python train.py --train_examples=26041 --codebook_size=256 --mask_prob=0.08 --hidden_act="silu" --kernel_size=3 --widths=[320] --learning_rate=0.0015 --orthogonalizer="polar_express" --batch_size=256 --epochs=63.9 --final_lr_fraction=0.01 --warmup_steps=320 --adamw_weight_decay_other_params=0.01
Rows from block 9 of a small self-supervised audio encoder (BEST-RQ), named by matrix and row number. Each number is 500 + 40 x the weight over its row's rms, rounded and kept within 0 to 999. All counts start at 0. Numbers have three digits each. After the name is the row's rms in percent of the matrix's.
After each channel's rows are labels from the 100 clips, of 14848, where the channel reaches its highest value: "top examples" is what is common among them. Only what is clearly more common there than usual is listed. The data: acted Russian speech (Dusha). In brackets: how many of the 100, against the usual share in percent.
# conv: pointwise conv (model.blocks.9.conv.weight, 320x320x1), inputs 32-63

conv.120 097:513416491492527445606508427502568499547471469434527463493558504523483465566539551492522494500420
top examples: emotion: positive (40 vs 18.4)

conv.173 098:491457509468600460495524534449559561471526410464488495450548518423510401485560450520563493536513
top examples: emotion: sad (57 vs 26.9)

conv.183 101:517565485530557486519554451504420480502433544542546567484579489502472450525467482519466461385560
top examples: emotion: angry (39 vs 18.8)

conv.132 102:528513464500536469411522498456497517500537571450459558472470512499495485545492454486461508512507
top examples: emotion: neutral (62 vs 35.9)

conv.276 094:530539522545497589559487503567458499507506486539477448590475483451482482442541597473521491459502
top examples: emotion: positive (39 vs 18.4)

conv.126 094:547514528593502490382528504464512486518507499467526492474393413617455566532552468499488504568456
top examples: emotion: sad (66 vs 26.9)

conv.174 096:576430485554511509489446441488553500480489566526477483568494542505515484497459516430480476548495
top examples: emotion: positive (45 vs 18.4)

conv.208 094:436468487525472492453484479461508466477507596511508537508473508528486484474500412574443464483450
top examples: emotion: angry (40 vs 18.8)

conv.89 102:500458437531490619453498478426543554457482494496459511522503456494536488460432437470500551498506
top examples: emotion: neutral (60 vs 35.9)

conv.71 100:565432487478412593412505525503505519465472497445518532477491522519504539404510504483488504483428
top examples: emotion: neutral (61 vs 35.9)

conv.245 102:471510477551543508440363531517538505567474549467489530559516431490479389516487558528486446443454
top examples: emotion: positive (38 vs 18.4)

conv.163 101:529536463529559586582511528456537449556463539502453501439481471488548482488460466533554592553548
top examples: emotion: neutral (60 vs 35.9)

conv.115 094:500525488447525524549511488487487507492488531445475516547524526545457486460418497528442483559445
top examples: emotion: neutral (62 vs 35.9)

conv.301 099:528492477503461433448564423498496489478562488480541427515491469474457530532475506514463526494487
top examples: emotion: sad (54 vs 26.9)

conv.302 105:498455541517532452473508528539551475412599514482486457480562533552466508390475478528544509432410
top examples: emotion: sad (59 vs 26.9)

conv.149 101:469500483439474540445466510504550481567490594601552511541527571498540483434540503472500455511445
top examples: emotion: positive (42 vs 18.4)

conv.53 104:509478496571483562481473481514416472511540481505552505485571545395528504518494458497436503480481
top examples: emotion: sad (59 vs 26.9)

conv.76 099:477510490555517489587471520511415446507502496548578490497529542486431482490549516501483496517498
top examples: emotion: positive (39 vs 18.4)

conv.134 101:474521521590445468394474548417497491517458482561537531495521521470551470499508572553534453517467
top examples: emotion: angry (42 vs 18.8)

conv.188 101:469457486463525460507469509464496516465404543512463547464518477495478453496506500486562539484581
top examples: emotion: positive (41 vs 18.4)

conv.44 094:544504473467480521481433559467449522465554508529525464410498423453499447534499483493468462513498
top examples: emotion: positive (46 vs 18.4)

conv.250 096:478474485556476534502485539492535449473484544530523559514451551538616469445515484454474496506508
top examples: emotion: positive (38 vs 18.4)

conv.280 099:545525503582500499462516542493505494536508444527443465463477464498536526512505553470474556495453
top examples: emotion: sad (58 vs 26.9)

conv.236 103:487452465538512423471456486470486441537487507443512465516521515524466553504545434457442608487505
top examples: emotion: sad (62 vs 26.9)

conv.318 103:496512522477566511493519477474457444505498485542513547466529501543444497519494535469500534485571
top examples: emotion: angry (41 vs 18.8)

conv.24 102:552538571519477522481481478520460473506509507490499543494492518569540494499532478494472500472503
top examples: emotion: sad (54 vs 26.9)

conv.160 100:505540561518451494460519517468476467485572525548532550512459493530529549564532449449497463530483
top examples: emotion: positive (50 vs 18.4)

conv.9 099:527526610501451487505467542454501507570529484511516576551503517515479400527471433537463469528522
top examples: emotion: positive (47 vs 18.4)

conv.90 101:468493454548452454503518606503488525520441485460509436541496533520483511570510492517521540479565
top examples: emotion: sad (65 vs 26.9)

conv.274 098:412494559565506506491475585534514495507544491557545555501537539527431491560520493581480407497450
top examples: emotion: angry (40 vs 18.8)

conv.102 095:480499481449469570504511460461507439465496609399483479525472577479562448445532468529524459487447
top examples: emotion: positive (46 vs 18.4)

conv.197 105:540500431480490503531482552457522496549543439593538417465517484451587503470537491442546523580552
top examples: emotion: angry (44 vs 18.8)

conv.12 102:522508506470514462470469441524513476562504528454462523491451551477456484486488567492473567518511
top examples: emotion: neutral (63 vs 35.9)

conv.131 100:520531446522511503492496439479431550493546571474537477587479546489525460542526460507485511551520
top examples: emotion: positive (50 vs 18.4)

conv.85 098:444519512501486500596452474480426510538499502496521559522535525458498451490489499557472514467516
top examples: emotion: positive (38 vs 18.4)

conv.150 103:533503490494513574404428518530493521548509542459503471617542456511528516401501500500466489540490
top examples: emotion: positive (39 vs 18.4)

conv.218 100:493532466461549459574449546521464462508500464436533466513409465503438507474585484490520493519444
top examples: emotion: positive (39 vs 18.4)

conv.192 100:484509511499535506488460495462488532443507466541554465496478461550475462479479440527561460494565
top examples: emotion: positive (38 vs 18.4)

conv.168 102:562560462432463457504544412452464566418445571530562552473501510462424505491468459454504492479502
top examples: emotion: positive (42 vs 18.4)

conv.172 106:568515525488535467508471517507490474463581486506520502504463467469496468495528489538564487505384
top examples: emotion: positive (44 vs 18.4)